Rows from block 7 of the denoiser of a small text-conditioned image diffusion model, named by matrix and row number. Rows with one number within an expert belong to one neuron, the router's apart. Each number is 128 + 24 x the weight over its row's rms, rounded and kept within 0 to 255. All counts start at 0. Numbers have three digits each.
Before each expert's rows are labels from the 100 images, of 14976 (inputs lightly noised), where the router gives the expert most weight on average: "top examples" is what is common among them. Only what is clearly more common there than usual is listed. The data: photos with spoken descriptions (Open Images, Localized Narratives). In brackets: how many of the 100, against the usual share in percent.
# router: router (model.blocks.7.mlp.router.weight, 16x128, trained with AdamW), inputs 0-127
# up: expert up (model.blocks.7.mlp.up, 16x128x128), inputs 0-127
# down: expert down (model.blocks.7.mlp.down, 16x128x128, transposed), outputs 0-127

# expert 5
top examples: text has "dark" (33 vs 2.1)
router.5:134129127164132133090123130136161127125137132134104139142153118097124131129152150118140138133117116164093157099128125150145116092122108158116135168114122080012111141105049136136137112138128123178118115135124134131157153065153143174172109114134113092134126120156123130115114149140142150139124158179126139124117114147121119103126120173078126131135123116159103106098121140105126119131108
up.0:104144150135160138156116093134147129144129136152134144112131155167119152123122113158088138121130097103160127112162111159129134131110151119106151105131142155163090147140153126120125124097117115138116129095098130129113153146120135128111161132148170149161167164159104159154148122135085147159142105095115111078087123134113075121104092086147134144143077127113162179152113179132133117063098
down.0:104087148153103143155119142113112145114143155114138151148114103162118135144086105077131137135159088134079130163097118117148111153136135157095110160116150130117157098158143151135159118147163134167127126130154153137080169155115144099111162113077124179112111079121120132118164126157098102144164130147143167150141149124147114148113134104160162132076155131133144126115115094117126083126143
up.1:122134139133148133146113200136100141110089130156132110140153147131087140097094126073120134189134134143128146140141157121139170111124112139126108065138141125143134117082118130106116130123132160165136129135114115128057110147169151140095113134137122144107117156147154138102148144117140129163134147109105116161113125182087085135148119125110123135117118073118139109124117173083159107157100
down.1:161131146130138148136161134155083151146137138108134104101090098144130105163132119105107141164099131128106123126123107153128116124110160079133039138122164145093174119145132127121135139149133127111055151136108140096119140159128152149112152127133131085147101120059171170142142139131137128135137138111118147141152120144166136145103140143115103135143197107150099132119155109153110112130141
up.2:167159111063134158130141120106149078102129106134154114155166135150142175112127071117158100144091107150142126117141149093123113108162126145126110128127089112102087141080120114092134117153129113134108155160160131163140132138128118093126134150130135139133167130127111132176120133069105084138118118128102175111131103105159111152090115151110105166152125138160135146145138083130128112146142
down.2:116099129104148153132181129113116117146120122116135129189154139130116144106154139117141145137167108169103142141117139155113105121122118131147076126095131112118104114051167103089150121157119163099179135154114099147171116138149085130081084136108116141124090125101124123136136122102114124166087125099099135128102109105142139098117127141150121097134123116091150123078113138103112176126153
up.3:138141079135119120116143181121137066151162117134103135141143149145150140190136123147139137106087142172114116144149122164082155175134148135077143115085155127113103106118121188122112115146158092109126118139137106139111126119101156148144117131110147109106151102138107104141111182069126106117117082113136120124107142131174127147089086131134132156139114157146150121132125089110136125132120
down.3:097078140099109107148083145122145141155120099134106127129164130156169164131143106142129171114127161197120133102084111147099100132110134142159100158106120109188046127104108135134100125110108139143157120108090101109109129127124123100147114112108152133121130150115115110088104129058137128146099127147130114083131115144092128112129115107144090120140136118146103137101125137141116157114122
up.4:141135068079116104103139160105138103146144116096122156162112134151116141151104135142137149137168157177154131124203114142137103131152110147090133120093117093113133118118114148168121138152193101156123130084109158109102115126111134087195100132124122130112093100126133130121104132140152172125114137130110086108119157117156130113133096107128102122115135160150151162119146106122106139107143
down.4:131151134156138133104116127135145114118121117126154116106129126107134148108080118161146164134104133162081141124092099172102129127130155144123057098125174089124124134127145150076118086109100174131119127144125111084091112131113157156154107106090144122124138169101123124076121154138151113112069115117123127122094105120064136126134124100112122158146120103132129109130115092073137123126111
up.5:047167108130146149092162100170112166166149140167101116135150120092082152096113159145115152115128133122141090122103164146161097063120106092118113111127130113111082123079140147103112109132140144131132115135128137138121126138156104140076153139145131124163152108145120148136137173136120135175134141143127145131146122142133091089096113087118122156126126145136152122131150146095156119146115
down.5:200114184097096140140139095130090166150152123152111124141087098118121120147103134161095127131161104104134094117131114159144120129153121108111058141151107150125131151129083180138122109167140157157114123140153139119113113126182120090143111125123141152148125084079110168127130117148134144095116113126156106103136136101156139121115109120175131090170134110118125090122130114119129115110129
up.6:134131111143154146183119160148115123156139133135130166118168156148125132116099122080083151100155091142137113070136128115110133127110120179156115110087157188162129131146164127117116111121155098118154121108124091114099098133161141138185144144114114120147121159131141135105125113100131120127115163117105099130138121137110129133095067113109119128144079091110114172166136126144092111107157
down.6:158138128096128152113123106092166114087143130144149164116056099126145134182117116121126149121164117125129126116131129131097128180142152122113125144092139132160134135149148147157154113125149120150102158131133108111171173081114156142112063149138139152121179102094148094164145104111118138089123113117097132173124085141115152123090116140108078119124135127135117103126083141125138142121148
up.7:111121129122115086074129172087118122123108122153135139094106124129107185120096164156123146122130118161143110143095135115126125120099129141132120088118114171175119121150130099137091140145120171152144143154137124129107135139139182084098134135161146171133148088112147132157115123131129108165134135150109115130095130125121130127136099126167090185140148080142104176104108180108116151135086
down.7:119166165074139113121131150105113094134159172099117185121106142161097132163185155150131105113127092139120106126150101135116138129110151115139071121120141134151168111103125113100142192093119161131150124120116153138096127111147137107127144145120169119092074146085158125148142140106138129121151162104126118157123123146095142133113081147114155148155156098148156116126166140106133129137110
up.8:145135082066138123124126103159110106140111109137159132142140150131150185129101119126139163182125124123143097138148139119147104134113098127098138132113153133110100121123100161081107120147137083138133165128131081155102120109147098142135161140180156122157103120116102148107177157102149175099111153137142139142116127149145085163136127101091133173112081119130138119121093138139162114104155
down.8:104105158095125158154160133143109120145107117087109116172112099142107096104161102123141097122137105162097117134153140136137134142138144109132079133122116095123094118109107174093105111162148168116193139149113115129092128115124151143145124107143107068123141127098145154134088151129113140122131172136104133149107135195100143136085117132138106095167106093081156152109142135125160127134124
up.9:137124128155085125132139108110116138086112144117087133095142092124125151136093155125135148115121159122125129180176103144093156152134154135097131118102147113178143131164147156140112127114095097153158143131126123082130129180137138144164146111118107122136143124118137114096140154144043116121102171121117132146126095124118092146108111119120159096146122137126102160095181087107089103147149
down.9:114117172098101119170141123133151083126154120116130103130130118139101127112108058156151113101117146135142155124113153158122131158141111177149145092151144141133094129123102128102154166107128123137114156111164155110050108106101165126089101141157055115113123145106126118141104128107089149101124118129157117148120110115113095098106102114096101113119105111098126109147142109158131120165123
up.10:180153101103158122134107105107143121147141135146130136108133123180146149079149146143083090121134131128144133150147103136095128156108177134118111133088124141149160118124163156109097147122126104136158131130129143146138124154119154118163150161134082127096112130120138119139127168166125171123130154116139125132150083070122105158080081106151128117148174134149148113123114196121118163150157
down.10:106136134140122133143132137126107091124124137131125117126098143155131108166128112181103151140133139096069110132166137152126153171124134097141111146097108177094124172119077142136116120115097153129080142129123114167100147134090157101146125095121096077108158109136131131120130126072132137103182147152117101172133118098122133142095172155099101117085137126110103148122170146129116133147099
up.11:161165106072141151111141098142148157119123133150120133101138079111093159132140121104130127167079119119126094082126152088114106125124104131137099133130154112141141113093153156110129128167120090133144174114127106157114132138188121143167142131154101147132145124107136100131188080087116105105113175164131130155127119134137123125135139118080107103174139143141116122129133114149118074133101
down.11:084088141108136151169147147139112124126133160129150078152146166118142133133156123179126094172167164137116130132108155129125138135083143140142103101098102118120139114122128131137133117093115152122178112127085087164127139131131138125119128175189115129099088111120097117149148132099093171136126184137148151120090089105123076126144131109123138147153112106094169136133136122136145154111105

# expert 14
top examples: text has "red" (31 vs 3.8); text has "color" (31 vs 13.1)
router.14:132148125141131164116085129152165172166099088113123141136127124129123098141128118117112135153075144129136073172131131101135108109133121127148118074121136132105122108101205152111150172142119143106124117119126133142155117155192078105126138154148123116137111151076158141148128116065115110096114081126111112161105137113112122130113153146130123135128129152116139125147152101158131081144150
up.0:133130118115133143181129121105109108099111126160161129151149120132125124120164133121163191148098152114102071108154124145130127132116102137136097135091133192147101136133121148129147174147148140088139128104124156143126094111128116081116108128132175138091153108103124158111071170086142114124106106115122112088133104100120114147118130128149108172134078142145153142143130092105158142149166
down.0:064125144132131119152121134129123138121119114101126136073103089144148105090144184138127083099149087130119160137138154132122134184117090126143092126108121093108117142115090143109110148126124085146120107148147099130143080152092129096140086050128086086142116148163135130132127139132134146121136137115173154149112116159150125160132143133172128127092151134141133161105126141147153141121118
up.1:133119124129140164102157095173137151115206162131127116127122134148117159134139114145125096156190138105115154127091110144145120133112135145084074090105127170069118147114138125118127112145135118122116128162134143112109137109131106159167143087155089126140139115095121134131132117127122139114191149163133176108093142117169139129135135142087090133113119140113115096141146125093107095093112
down.1:096110125087130153149149112090150086108146154152093113132140139161104131164094124117131161132157097161137050125144081131171116131135135117129117079119115130088158107092160151093136100107147139109110132150093135130093167132174185139111127151155146166134125129152127126086125127132159115152088106116143126115127110123157138111092109110127124137125138155169117144139115106109102123165107
up.2:106105109146173103141090126127129146129129133173147142134139176107133156099122142131118117127152137126098114145118152124120067152086110104142116129149169095161193112121132121154131149118160118130175100112111143122093168109117151104105169108124116169079106111141138176107140112146112154173142103145108096074146116121143125144101119147142135139126114095095091117124093130135163104095131
down.2:121132128134167150165088121103131157154125170175112116132146119146120110118098118139145149131130188103138153091110125108148096120171117123099133149113135124147179097129105165124124166103098128153153123129125125136124154149172128149135162141084101175107123111162127145147134126150111156171153140107142184082111081168138143106126093131129131125108079130129125163127108168151097150126120
up.3:122129128102121130142118120134125103156114131152166133125165121168098128125102190123110156123149122109090103117150101126178088153053126149158108125111136117113099138172151139127107111162120121149136139123163146078202098137117138114146144104124090121118136125153163136136102100136110166097134149131133126170119073128107148147133127110132124089119102129126108160145142078137146109127165
down.3:114123107099105111135133136155091097104124138119159118154154119097099131140100073118158132113137120088141112150092120136109100155165119138124138130133101104111122112163147133127110155058121111100110125151102114099074091109126133153094144144109081123114136150113138135142098158123103082075162146124117141131125051119141131133176131133152128163143121098095163125111167130126111116115102
up.4:138130140122128130114115163131085136090121139129117146145121132057156117107095139150148137152119138150116144076135190083144142118109133107152134104145123091116105144134138147097144121115109137124123124116154110127101135154143125164172144136112110125148134192105142139187084120141081180138103142123109117144144120122140114104150115082106088119124107041141133146105101138133124130104118
down.4:077152091132120114121152110141149120123112102127104145059117100170139088132098145120099168133123125120150128139079154134082178136136110117121153158146118109124073086152106121147140165121142118114113121107145167113124111120117133106110095123104108145134124078145126150131104110138120048133117123127117115161172111146102115162119136151120110158158145181136118144153087120135125151114130
up.5:172154122122139142148135150108092120128078122124094127142121137123083110150117121163152092075111144119108139132088134112133152111145105168148136132149162152110154158136160088101134139123117161116133101128153170090135169143157115125138140154099125103104146106156129167117137154124138165163172133075140117141133167131093108122079111154161112119153115110093106070121093141155139123129121
down.5:127115085137119094141172136148110129125132096128117144138090124148135122135129150181162123152132168120127120157099143079092167145129134110126102151155133123180124104149143118119151138147070108120118087061124126108121127157088135111160158125108106103098194128129143138101132132086111141118100122115095105136162146129139135145165181114126135111157097137141107101174162120136148115150128
up.6:120121097157155118104140129116100158114161116118109118151112042131166115124141148153149158118138134139163139121138098108152133099127086144100146114137138063130151173154132124145115155115112121142150139133151112150165109136135093102121103120119147138189098148129118114163082180140098146173107161125129141120159091104147094100123122102090090124123143138121104138151148109150101104134126
down.6:126139133134131142130098146128115155135149131113123149098098200122138093107133104107121142128136107130121136150136081150102119108105172135095097139116119085129114101106133167092099076134180139126096136117109139123085089153120081120156103141151127143170143130102112130090093093140121186160105154107108097138135109128128060145120127165122137173135132114111130143126127094124164140109136
up.7:132137100130149133168113148128146118146108148154108162111148109135114131136109118095117146131082138122134120121165088125160153101160080135103138101110165094149133078130137127154160144147156095132128102101133130096085126112132147127117145143175166162148168112092122140135120135113171174081115094113099084116142137166111109132064133125148077161150142147143118162126149125119106158129126
down.7:124109090112100131140146106140157083121110108121125097132131158125121117151064118133149122138156153112106110151125101127099169136085187105118127120204116158139143143111128122101151113094087091124104139160142128095174152132120132131128163102140141121116108161118123111125103128141141097091144094143134110149105091157150122149180116108156162104120112104098151121134167115127176155104127
up.8:104129137125133119171128131111081117070108128123137179145126127120147124091143146148171171133125150108150135075146186100133114132090146098130127126151133101107121154139126172116124144097116151113136134131146159169110117136142136126145164107102139192124114142090120061145088142167104127123118125090120116105114164135147095132144136102114102149118107078119143128103092167120120123133103
down.8:108155121126138158143153125101123111173073106133142126130133113168141170174119103140094102134125134158143152173131170150121149136167106103141125137153124122108086090156101111144117118106126167142188099154116129207104125096129132091100145130109154140121134119122142068133079102124106124148111117134137126173129103170123132146128126148116136139134159147157138122136100145137112131079146
up.9:129100101080111145191135135113123106110089122135097131140142086184138123131112208115133133127107139143127120175151128104111128107174166197093111133103133144142152137120116119098090159125177116138117159130137108136131091142138105105146099114137178115119078109154124132134170110145118135160123168122150119113117133134098106137122129114123122154123115129098123133112093119135119080122100
down.9:118132114157112133188117189120125100137129122100157147078130152133117127139126064132116147110141130132118112121107101119127135152087078186103114111179132074151094132132144144118102098146099126096129147093132142136128088124120113120154095153124150133128144146104143137084167161121149140131137166114080077127125114109128137114106143097127105125120123122125134115148074091161104148143147
up.10:114136136147132122160145087144141109142156179179064137117154179115122128162117140166141184139112153110126121112141108137127135123123099145140099155133176073127151117133150158137130148103095111127128104108134128144136123071139164087125125145117131142100130150142136145150118119150134151102153119109163138119113122068123129119076120131106119105139107097121136133165152139128186144108071
down.10:124092130150163139122126133108129120177131135109157116138155118127133123097108123105145103137151154116128141113069127140110147102115099161126136124123100163142132145099125162167157114123143112107133124149155101137130098140119174093143112155160173146134166111180111202134129109174137137120148085117144087130128163175153150099151132167127079137103098116112127143103149160128095164126115
up.11:102135110140148110105121123126132118113122114120151108171158097167150145153117111117143099167144140146114124113144121097184137130127129164116116078129114067129135131125140156160114131116096097155117142085119136165159135124128105110184155089147099129120107130092143148185128068118156150122096127147137111127108184108154099140138116130105107114103137117140104168171118128159092122085143
down.11:140127145144144127125110127140108111158121119093141122112154165094118103072138158112145133133122154135118158122141111173098139107121127132141132079146143129085164147128127142098097144113178116146101117165121127207104111141111086132087146142137090117115093135115138124132120165124151097138091114147118161122102163132121108152131110132097158161124108109117149123115104083086174078086106

# expert 10
top examples: text has "dark" (31 vs 2.1)
router.10:143116132137119111094115122154166123140107132149151137144136126155125115166175145160139126123105119134136143133124156130131104126120112127085205133090075098094070136122097114111116116133150114173107123120144144113119121144113137150139119106132124107138155119124115079141141155190141151151125144159148135113133108112091130103109135123105093114128093102145120133078088109074080111078085
up.0:122099160124146182124124135130123133069125134104132142149119138127084139097157155082093125142136123112105127137141139120101117160118125158148138116137106135107142091131144127118142162185179136079131160116104123124141092148131084128151083151141149110147161121175132147140105169096118132170160132121121125134121152113128130153142141139089074096151100159150160106102144142116113128158066
down.0:226139107120115149122144153182139117102142121168104159173134146146145097140144138101141143156124107115135172127103129132124117132129120088096156105131144165105116101135162120091129147130126159155132135149119097141108086158133128107161150139126140161120136146138107143103103162081129120146158099164103106134139101121161127112093127148138142134132085139105145169160135106114084170105127
up.1:119145120145182136160157103110128146147098096143117131111084109104130103115130129138138210148096110089126083111137109157120111086101147133122162114121136149126145202180113150137164120120110164116119144124142110126122148084132128130082065145137146138131131138142166121150108102153151131101094112136135146122121125103122150136160126103119113083155179101124104123124101110120110116144126
down.1:134150168137152151148122113164161115148164129139100097149156105087120103165153142106138141114106152137132134126081172121123128140109170101162140117163110109160121137121102099156097095115134109111133131114105134115129110095147106112080173146124113123111125137074110087146146105094077128140113127172155107114105128145111107163150102113180110102154157144114118105120143130103095148103176
up.2:124153070123114126118116153103102188123105128101091160152156078160096179129116150110136125106118101143155117098136117136121142121136127139116126085115167121169179112122120114117145111130116137172144140148129112113135133098138159118097138131143126157111140134145165170139142118105102180091094159103116082127132157139141129193138090114125070139139156124112138144113108086110124116126138
down.2:166129141115106161158101136100120098102125130130080162140099121179114093102099120128132148123119119143101133095101150113151092127115104168128125150137131122143140099116127119130183186108111152180104122086159113158094114147135156102163100100157090114096125098089136135138119100155162125128130148138092125180126114121182132133113107157120128106108121158140130104160123152100129094128100
up.3:153089134140086108101115158151112124158126061087145113113142082140138139092123151109105151113085116137133143141121115101118136079070180102122186147120099146093091120150139139114113143144123148154122153141127143126121149141122108184095097155109118153102152087110127149144122144129072145116170157128123149122156123137119138140155139130137118095129127138089085121149145119161144111143131
down.3:095108140130129188126099158108109112127138136143116130163115084125140122111132144101108109135157155152121113114090140116083126131083157148162079149135169104068102088133147161123128122176127115131135140129128101139128072111154105123086142129104167176088084103150140125144141113149119137182137157133134135091130124146152140159129092156135154100115132132089118128147123160151141139132155
up.4:168120149121105095113096149145168110183140135119124127120139096160137126118166147106131105048106134139142129134117108122119084119096123137130147156110108115106082135147108149123085134121090097147091122137116145081129145106138141136114123119132143127154137137114160115152134114129166118111144127186140126146138119048129144127170120160067085126136147131174131128084128112108124149138127
down.4:096114129146140121146116140107148166111118144101132118127111121116137168145131146129134148109122188128121091148147153116141077109140120171130204135125101118111111130127108210131090069130120083110110163126112167120153087143104111156113146139151128180125114142148126103147127083113130109120147146164129123115129130097118129115111114136099140136160190136124150128149126170130125161157138
up.5:108141144134147098147114149111093135103148157110112180133133110104113157135112138121085160141124085132158088092136156118091164137071141138136098097126110138132170100117133156135079102129104151156172126114106127155147167128124147082163134135128123180133122127115135158139158137099083133141087143103135110124126136147130127093162106092153127136105119106103105178147141149173130157147109
down.5:135130137146107118167141158119166092147151111129121132123140181133128124121088141161125127101100108151108138121104126116123129138133111168151172136114103191135115185127152117140132128137153138132171106164149177110114171138104082125104111111105121134161170140137099144126145160098135106163144170114098054172137106094105129129109159116144111130109122080151125101138130150137108110116116
up.6:161138113111117087127109154131135144145101137062145079121123095140133133083167117143106071168124141191138159137119093139097073164090135130143113141124139150133119156150151190143088110094144115137107124121142117134137159109116131148115126119085089099121118142105159107108119150128111112122141127156145167119147097112127123094139131151100119103128122108143092109091097117115098137157130
down.6:081097124134119109112086109112110123155152117116150159089110119086128150170128135141122120103130162128156100162152119131115130108137142157119204096159125176115152130162107170123098121124138080104088144134120160125152159115125131144108124114102163146116111128152162140134146097119142156134160167178133142121125134112105177164139133119066139132111153124146155155170114139142133155137120
up.7:138148127105126115103110122115147125158053131141113124106126099090116080109146111181154149161126106141117122086132123120118138101147094146118165151131134114087092130104157135113158138167114097162104141121124120123138122146160140160172108083165115094139145151164115113082151093082149133149121142150150137173104116095123167132122096126071116105122165096144132131123118125112128124108117
down.7:100112107122152155116107149129129132116042158138138130093101111125137157128153140102111085155142150103125130145150126138118121140150096131127110151125089116079187152126053168123126102090117102139146176105128167161124090125140116140117150127152133096121111115154127119125121111168129140139131122152132113128137112104097162154098172125099121126124130122131142104124122198126139130152081
up.8:116106126092130119106069071136106123110123136125118127134098129092110154138076117128086072096118133176124166154136147138177123124116121118083133126140114117119112140129127099158136116123113154134129127147148160145133076093154097112153182096152140107137101105104076128115134125155112139125155130120111128144101157154148071119118138137161164160084118123119120136106143157128168145095120
down.8:136102138107127115144087120170098137154166128124140129120141108081109146172159112121117144094150135129112140093127158133118147141122145155152111151113101092118089128166103116122079109137148116162114133159125154126133108143109129101137113178091120099136138105072133141044107161124125139079184123137131136127142159087111124114144138113119079121112115123093120157114146137155135153082127
up.9:091146136128148129128108076132143140147160082119158110091154134102171112135147126141140128166149123174136125100115134171073164105121164136133132112168111159134098098137132148090165113135122153140170140122122095149119195086097152156114120128150110128140101092126122154115146132086132132122089093161136156123100133135114148127094121104162118119181129102149119124161121098110121133152113
down.9:152087087182128125170181109122191113121156113145090118139132152130154110146117127109135169141133067168115104145120116110096124141102155161149070184143130118137124133117089134113106147127130122109098048114133098142128125099127133158127131129117152109133123124129113087124146157107112139127106148152068138097120114144138139148103128108161113122104124121092109136166120126133119133135129
up.10:122147126092129123110128122165131120131162153144132105135160124168148164110120104153102105140154133109133114153163111130141143168122144126128115145166112131116066087088116117112137084147106117092140135132130133095112097096096096148162211113169116108118126089115108168130156154104094128126133163151107124128121145123151096138136148081108139171168130132113118145105122166146145120082104
down.10:143094158113111096152123149086151174156104144112135119113093143141178104155121131130149126151118123107094113102099162158102115129145136133150121154097115122072096143108115126139109156119136123192153123129129098148123058115096138083143137166109130123139172125093088157101102110115145152104142118120121118140148130146077126163142144113141099083151102085114110104138133119136128122093111
up.11:118092137145141126106153111126154148127144116131174129142134162138152119099114141118147109068120165124125124092148124113113073117138122142129119133142148161160158141102134090102123117118152129155127122107134164142131127129093083097144176124110138125114147211104114129110143125178151128136111145144087117078106099135116094107149178129120102114150114095154111193147129130103135133080105
down.11:117113175150120095118127115071166131136137120100123108151128122117170161136124097140111163133120114166129116138110154138139124103106125115144127149133075099184138119118125107121143109118159137169145127081158131116149124101172150126148110106126127107140112136137100127113136101100107127098098143092145152111131133118108142098131117111164153137175153129121086079055137121089136150061155

# expert 4
top examples: text has "grass" (33 vs 9.9)
router.4:123122107083114164126145156110115120090151147152122089156128130131106123101117109133164160124159126122088135128172160141108116177123157118119036122148152146144173101125103150152130142151179084122125166115108123132107108135109159092138087171154119121157102116130141123140120137120116128143122097112114096114133115138172125114168135105148126125110157098176123130134093150133125145139176
up.0:140158113146157170088116116159114135135171108136148159121135097121057130142121116118108149125105147135114102129160131123108126102079112122130118089114118104145099135113135157107152155149166119133128153110134110121100121174186162123164138100109110097114121163106159129135158137084099107099069149133113120129126115141170115117108132123099115091142085152155093163157133146100124118141171
down.0:081134137092085111123102151148100137167137073133099133130099138151081109145102134132115106104111101142116073108118151112100133173108123122139205148125151100097116137107093131114110117176149114131118176138115142092116147110113101160120100138102104130123140147152148155126142117136109126122118111133144131096138113158057108126098099106135156093105127146108120127142136128111115153076121
up.1:104131114097172180150118091138054165127154104133183142105159112116107128126150133119124170148144136126139099104133132141130181112159108150169160104144095144130151156108121095107158138135120145159161103146137116142148131160132124124150115141160114090103106102103120149140128134090165132148115145078140108145165120128146126137100113143147148140113152121136141128093078146077102115158147
down.1:118108123146153141122080127077133113119142090087187127101122095121091134121127155145119129123156133123126147129103144111123112187117134128159160116123105113099152127090022112124140098133145132119109128096141115130160144135136084120129100106116095154141107108132135153145151146112126146115125111098119087139169145144116127153129117126176125090142153114085143062123132140151112138143131
up.2:145122090096173126156102108136131188121105145157119148107120091087087133111108150123104143111132147114097131182118097134147096153109119126102105091131109136136149135159149115108092131135144137147168133137139173134093110158109095102140142150129148141108100132080148115143127162168180149152120148117136135113128130118128050157142153124140103081093137136142104138128114149133139136079138
down.2:077129172135157098125084151104138131151128150152153151145130132186108177128100109110161123143130143160112188122083127137132093152169158138125138111127143128124145062150092144146092127129110128136131106113106131120178146170124119156106124118159139119115125126125138106114135089152192111170098143126100156097153140133122109106104091132122152131114116120181145108129132141117102121137146
up.3:080116100134112116147145150118134101078099109141134107161135161141116135132134154158108126138126172097102113156165105114131131138100092167116129112134131157158161114118171128149203137109127147132117173150153175158163106176102124141110153139131154144172096118118167118125118149120137124155116096124116100152145152133134093130128125108106099084087116123165102169082109134127136128127121
down.3:180146176125129129140099114090146112171113093128132124141145089145117119178121103122131105119126207160116134112119132147138138115139119123105184095160119133172156129109076131128148158127131157149133162172141157177140121132140150173132163117112149109160149136121127096110074106137135175085129121132134110153123108159144117130121130141122133133163168138121136113141141163125102093142128
up.4:125097134122121110139137162078125105103159149168146102128155183129157138120151127172127140124115152143089134127112101142153149126131117141142094144115133131074071151128154109143104144132110140108131084134178111108112143154107157095130105101164109120136155101125128153104166126137135108149134107123139098150156133088157171157090100109152072176137105139133116143112100170152135095148120
down.4:086146139123119156097121107108150127190139126159095151124148096159094183103111092159110108130138144140079107131123118116079117165152125097127178106153127108129151083101108143123106140136158098146135122091120135127168138130099143100127115129112104115113140140140121133111147065144177120179132127147115139091095123103084134100144115145100169093109118120142150143121115145126109123098116
up.5:127115114119154122134120175147127073110101128153114160150116125119141126105126170153147127143098137130150125163121124056167078118092195113078116135128125131116153123135110145110143154117119119153133156136098149201073114116120128135165155123125128160080117103113097117141132141173095129145116161154124130106102134125100093139133134127161090112108106146109115129118085123132153139112113
down.5:075143130109155130121153111099115093153082136145131174104108097162116166160122106158104130135137126116144157121105090156080103154165066127152101105158142168149134090111110140136137105145106128113131105122094150161163148129140120145113112143142125110076159142134151125134134113152095123157103164114089147132158148163116167127120147124138163119111146103154138091120082103153109122136148
up.6:148152134144149140102121183129153082122111119132140129163137140096131158155168130167099102109110148129150129124154123119103127145144080119090141127180135134125143099106112107150194131136143082160129090123115133089100117143126097146112141115152100113069112147122121132109157135111148114162085146175115133136125122112114119118112115141101159121138126141162083143091112104089167140093172
down.6:113152137096149124106122093101158134124094143091110132167133077155142149143137131096140140119153140121136137090085073134155152145122161116164140137087135138117160098086161124128163099109056124153149105114111103091138129123118126152120126137151124113080149133132121104129138126110113191152173114113139129111111084119118143175113140127143140087120119111126176150114111109136108094119095
up.7:069107107153125126150091115152123132124105142125110182143158140176143142180119103133089151117146147148141098160136111124099119151104117114117086123128100171164115112109120123103117187104113123116126127133121117134124098147118127124180141136119140112101177135145065117139124117175095124121135142105154140110122155136095117142097136083098135117083089138106080128126140163135106119092108
down.7:141132109162150134130164121122079111166089106101105144117122115123129112149083126142134169146109162121126145135124135126138118144126134168135103160117113132159103152127138155149135158134148109137095133104142108121121091084125131139140130175143132081115113154135155112171145122145123165140133095137109049136123123152086157153109108135155083131140171131117160093077159139104147192121107
up.8:123111137099124133133148097117105123154123112086128137149196113137105108094158162136127143122131132146138110102099126112159147127157121111150095099137122155119201109140118150179115123095160139141134153144119152133173118133094142124131143100146125129161127130120087124152142103114146109200101133126126129103090159139153180090162119135124100107112158161108107160172113081117136152109119
down.8:123099105150102111086123149107114140123096134090132103115141150126116152137134103121129109112121110103085073127094145094112154101114102129079120096130125118178136184127143131077110099123102124100137137148154137156103095126150151118158115148106120138161173150126174092102145154138158148146128114119137095146127155096102143099157117102126099121096174099144153123113096088156106161103123
up.9:146127135127162129159114114123159129127148113138093170138071166132125092131154094153097103117134114146153145131151064104143137090154107114127149133174075125142157074131145116140142156098087107164148113132121142123131132129129105146148124168154127158148069108106141133148138118099179161116136106135129162127110145119143135146109126110109128168106115092084105173079118141127118124139108
down.9:120113139124130131151170163179128120147119104134124123119075091111129147126154167109153130125099115144119158123116098164142137132112165123118150154117090128153140158150133134141190111125172148106136182136124162138149120129097101138083109094135105139157140173126136132171124129135174072126097156126150132114133144114097158108130119174130110080123117141137121116148111158132113196096126
up.10:079117127082162111115114138100129127115154155158151148171094133143113105099133144128144119117104155152094138107185130121124118111114157132102115093167104135155108070158146113131135116152143163146130137128125129096118125111113132119143119100145091137158113080099157125127162089127119164152099135139095120108130109118126127115129103147142075128107147142162113188163098167118115173139179
down.10:152137127127125155123142124155130125154125141148091081089063157099079131151140128135141144142139146109141163142190125146140097110131138152158139130105125129104104159160108133147130147115122134129105146136132095093157096148151154132091108149135119141163139162103119122140155132148107082149178156117151159085144128148133104138160141124136201121147129137114150131102095170118117156133072
up.11:116128096083117124154136096092170102134131150140168092095118115163151100180150129140117113088143150146091108154156106116149157124157078148109146096099098139125142075138138139093137127147128134123128084118150151091154119132096124139106134149183153131152128117156106135115145126091163130094114106106121104127128156121128159107108130102119132164098145144147124177110126148107070125153152
down.11:106129107162131104133157166109147100075154116119137124140131132083162165128104159129181127135115145130128143147164139157182135099105163146112136136130146167159160189079157177156152084115124089092141096107142103122101151092131107108143131128178172137127108154142143148109114116125133091101123096128145132112124151129141140110121139155117105097112114128108128144119148153107156133095134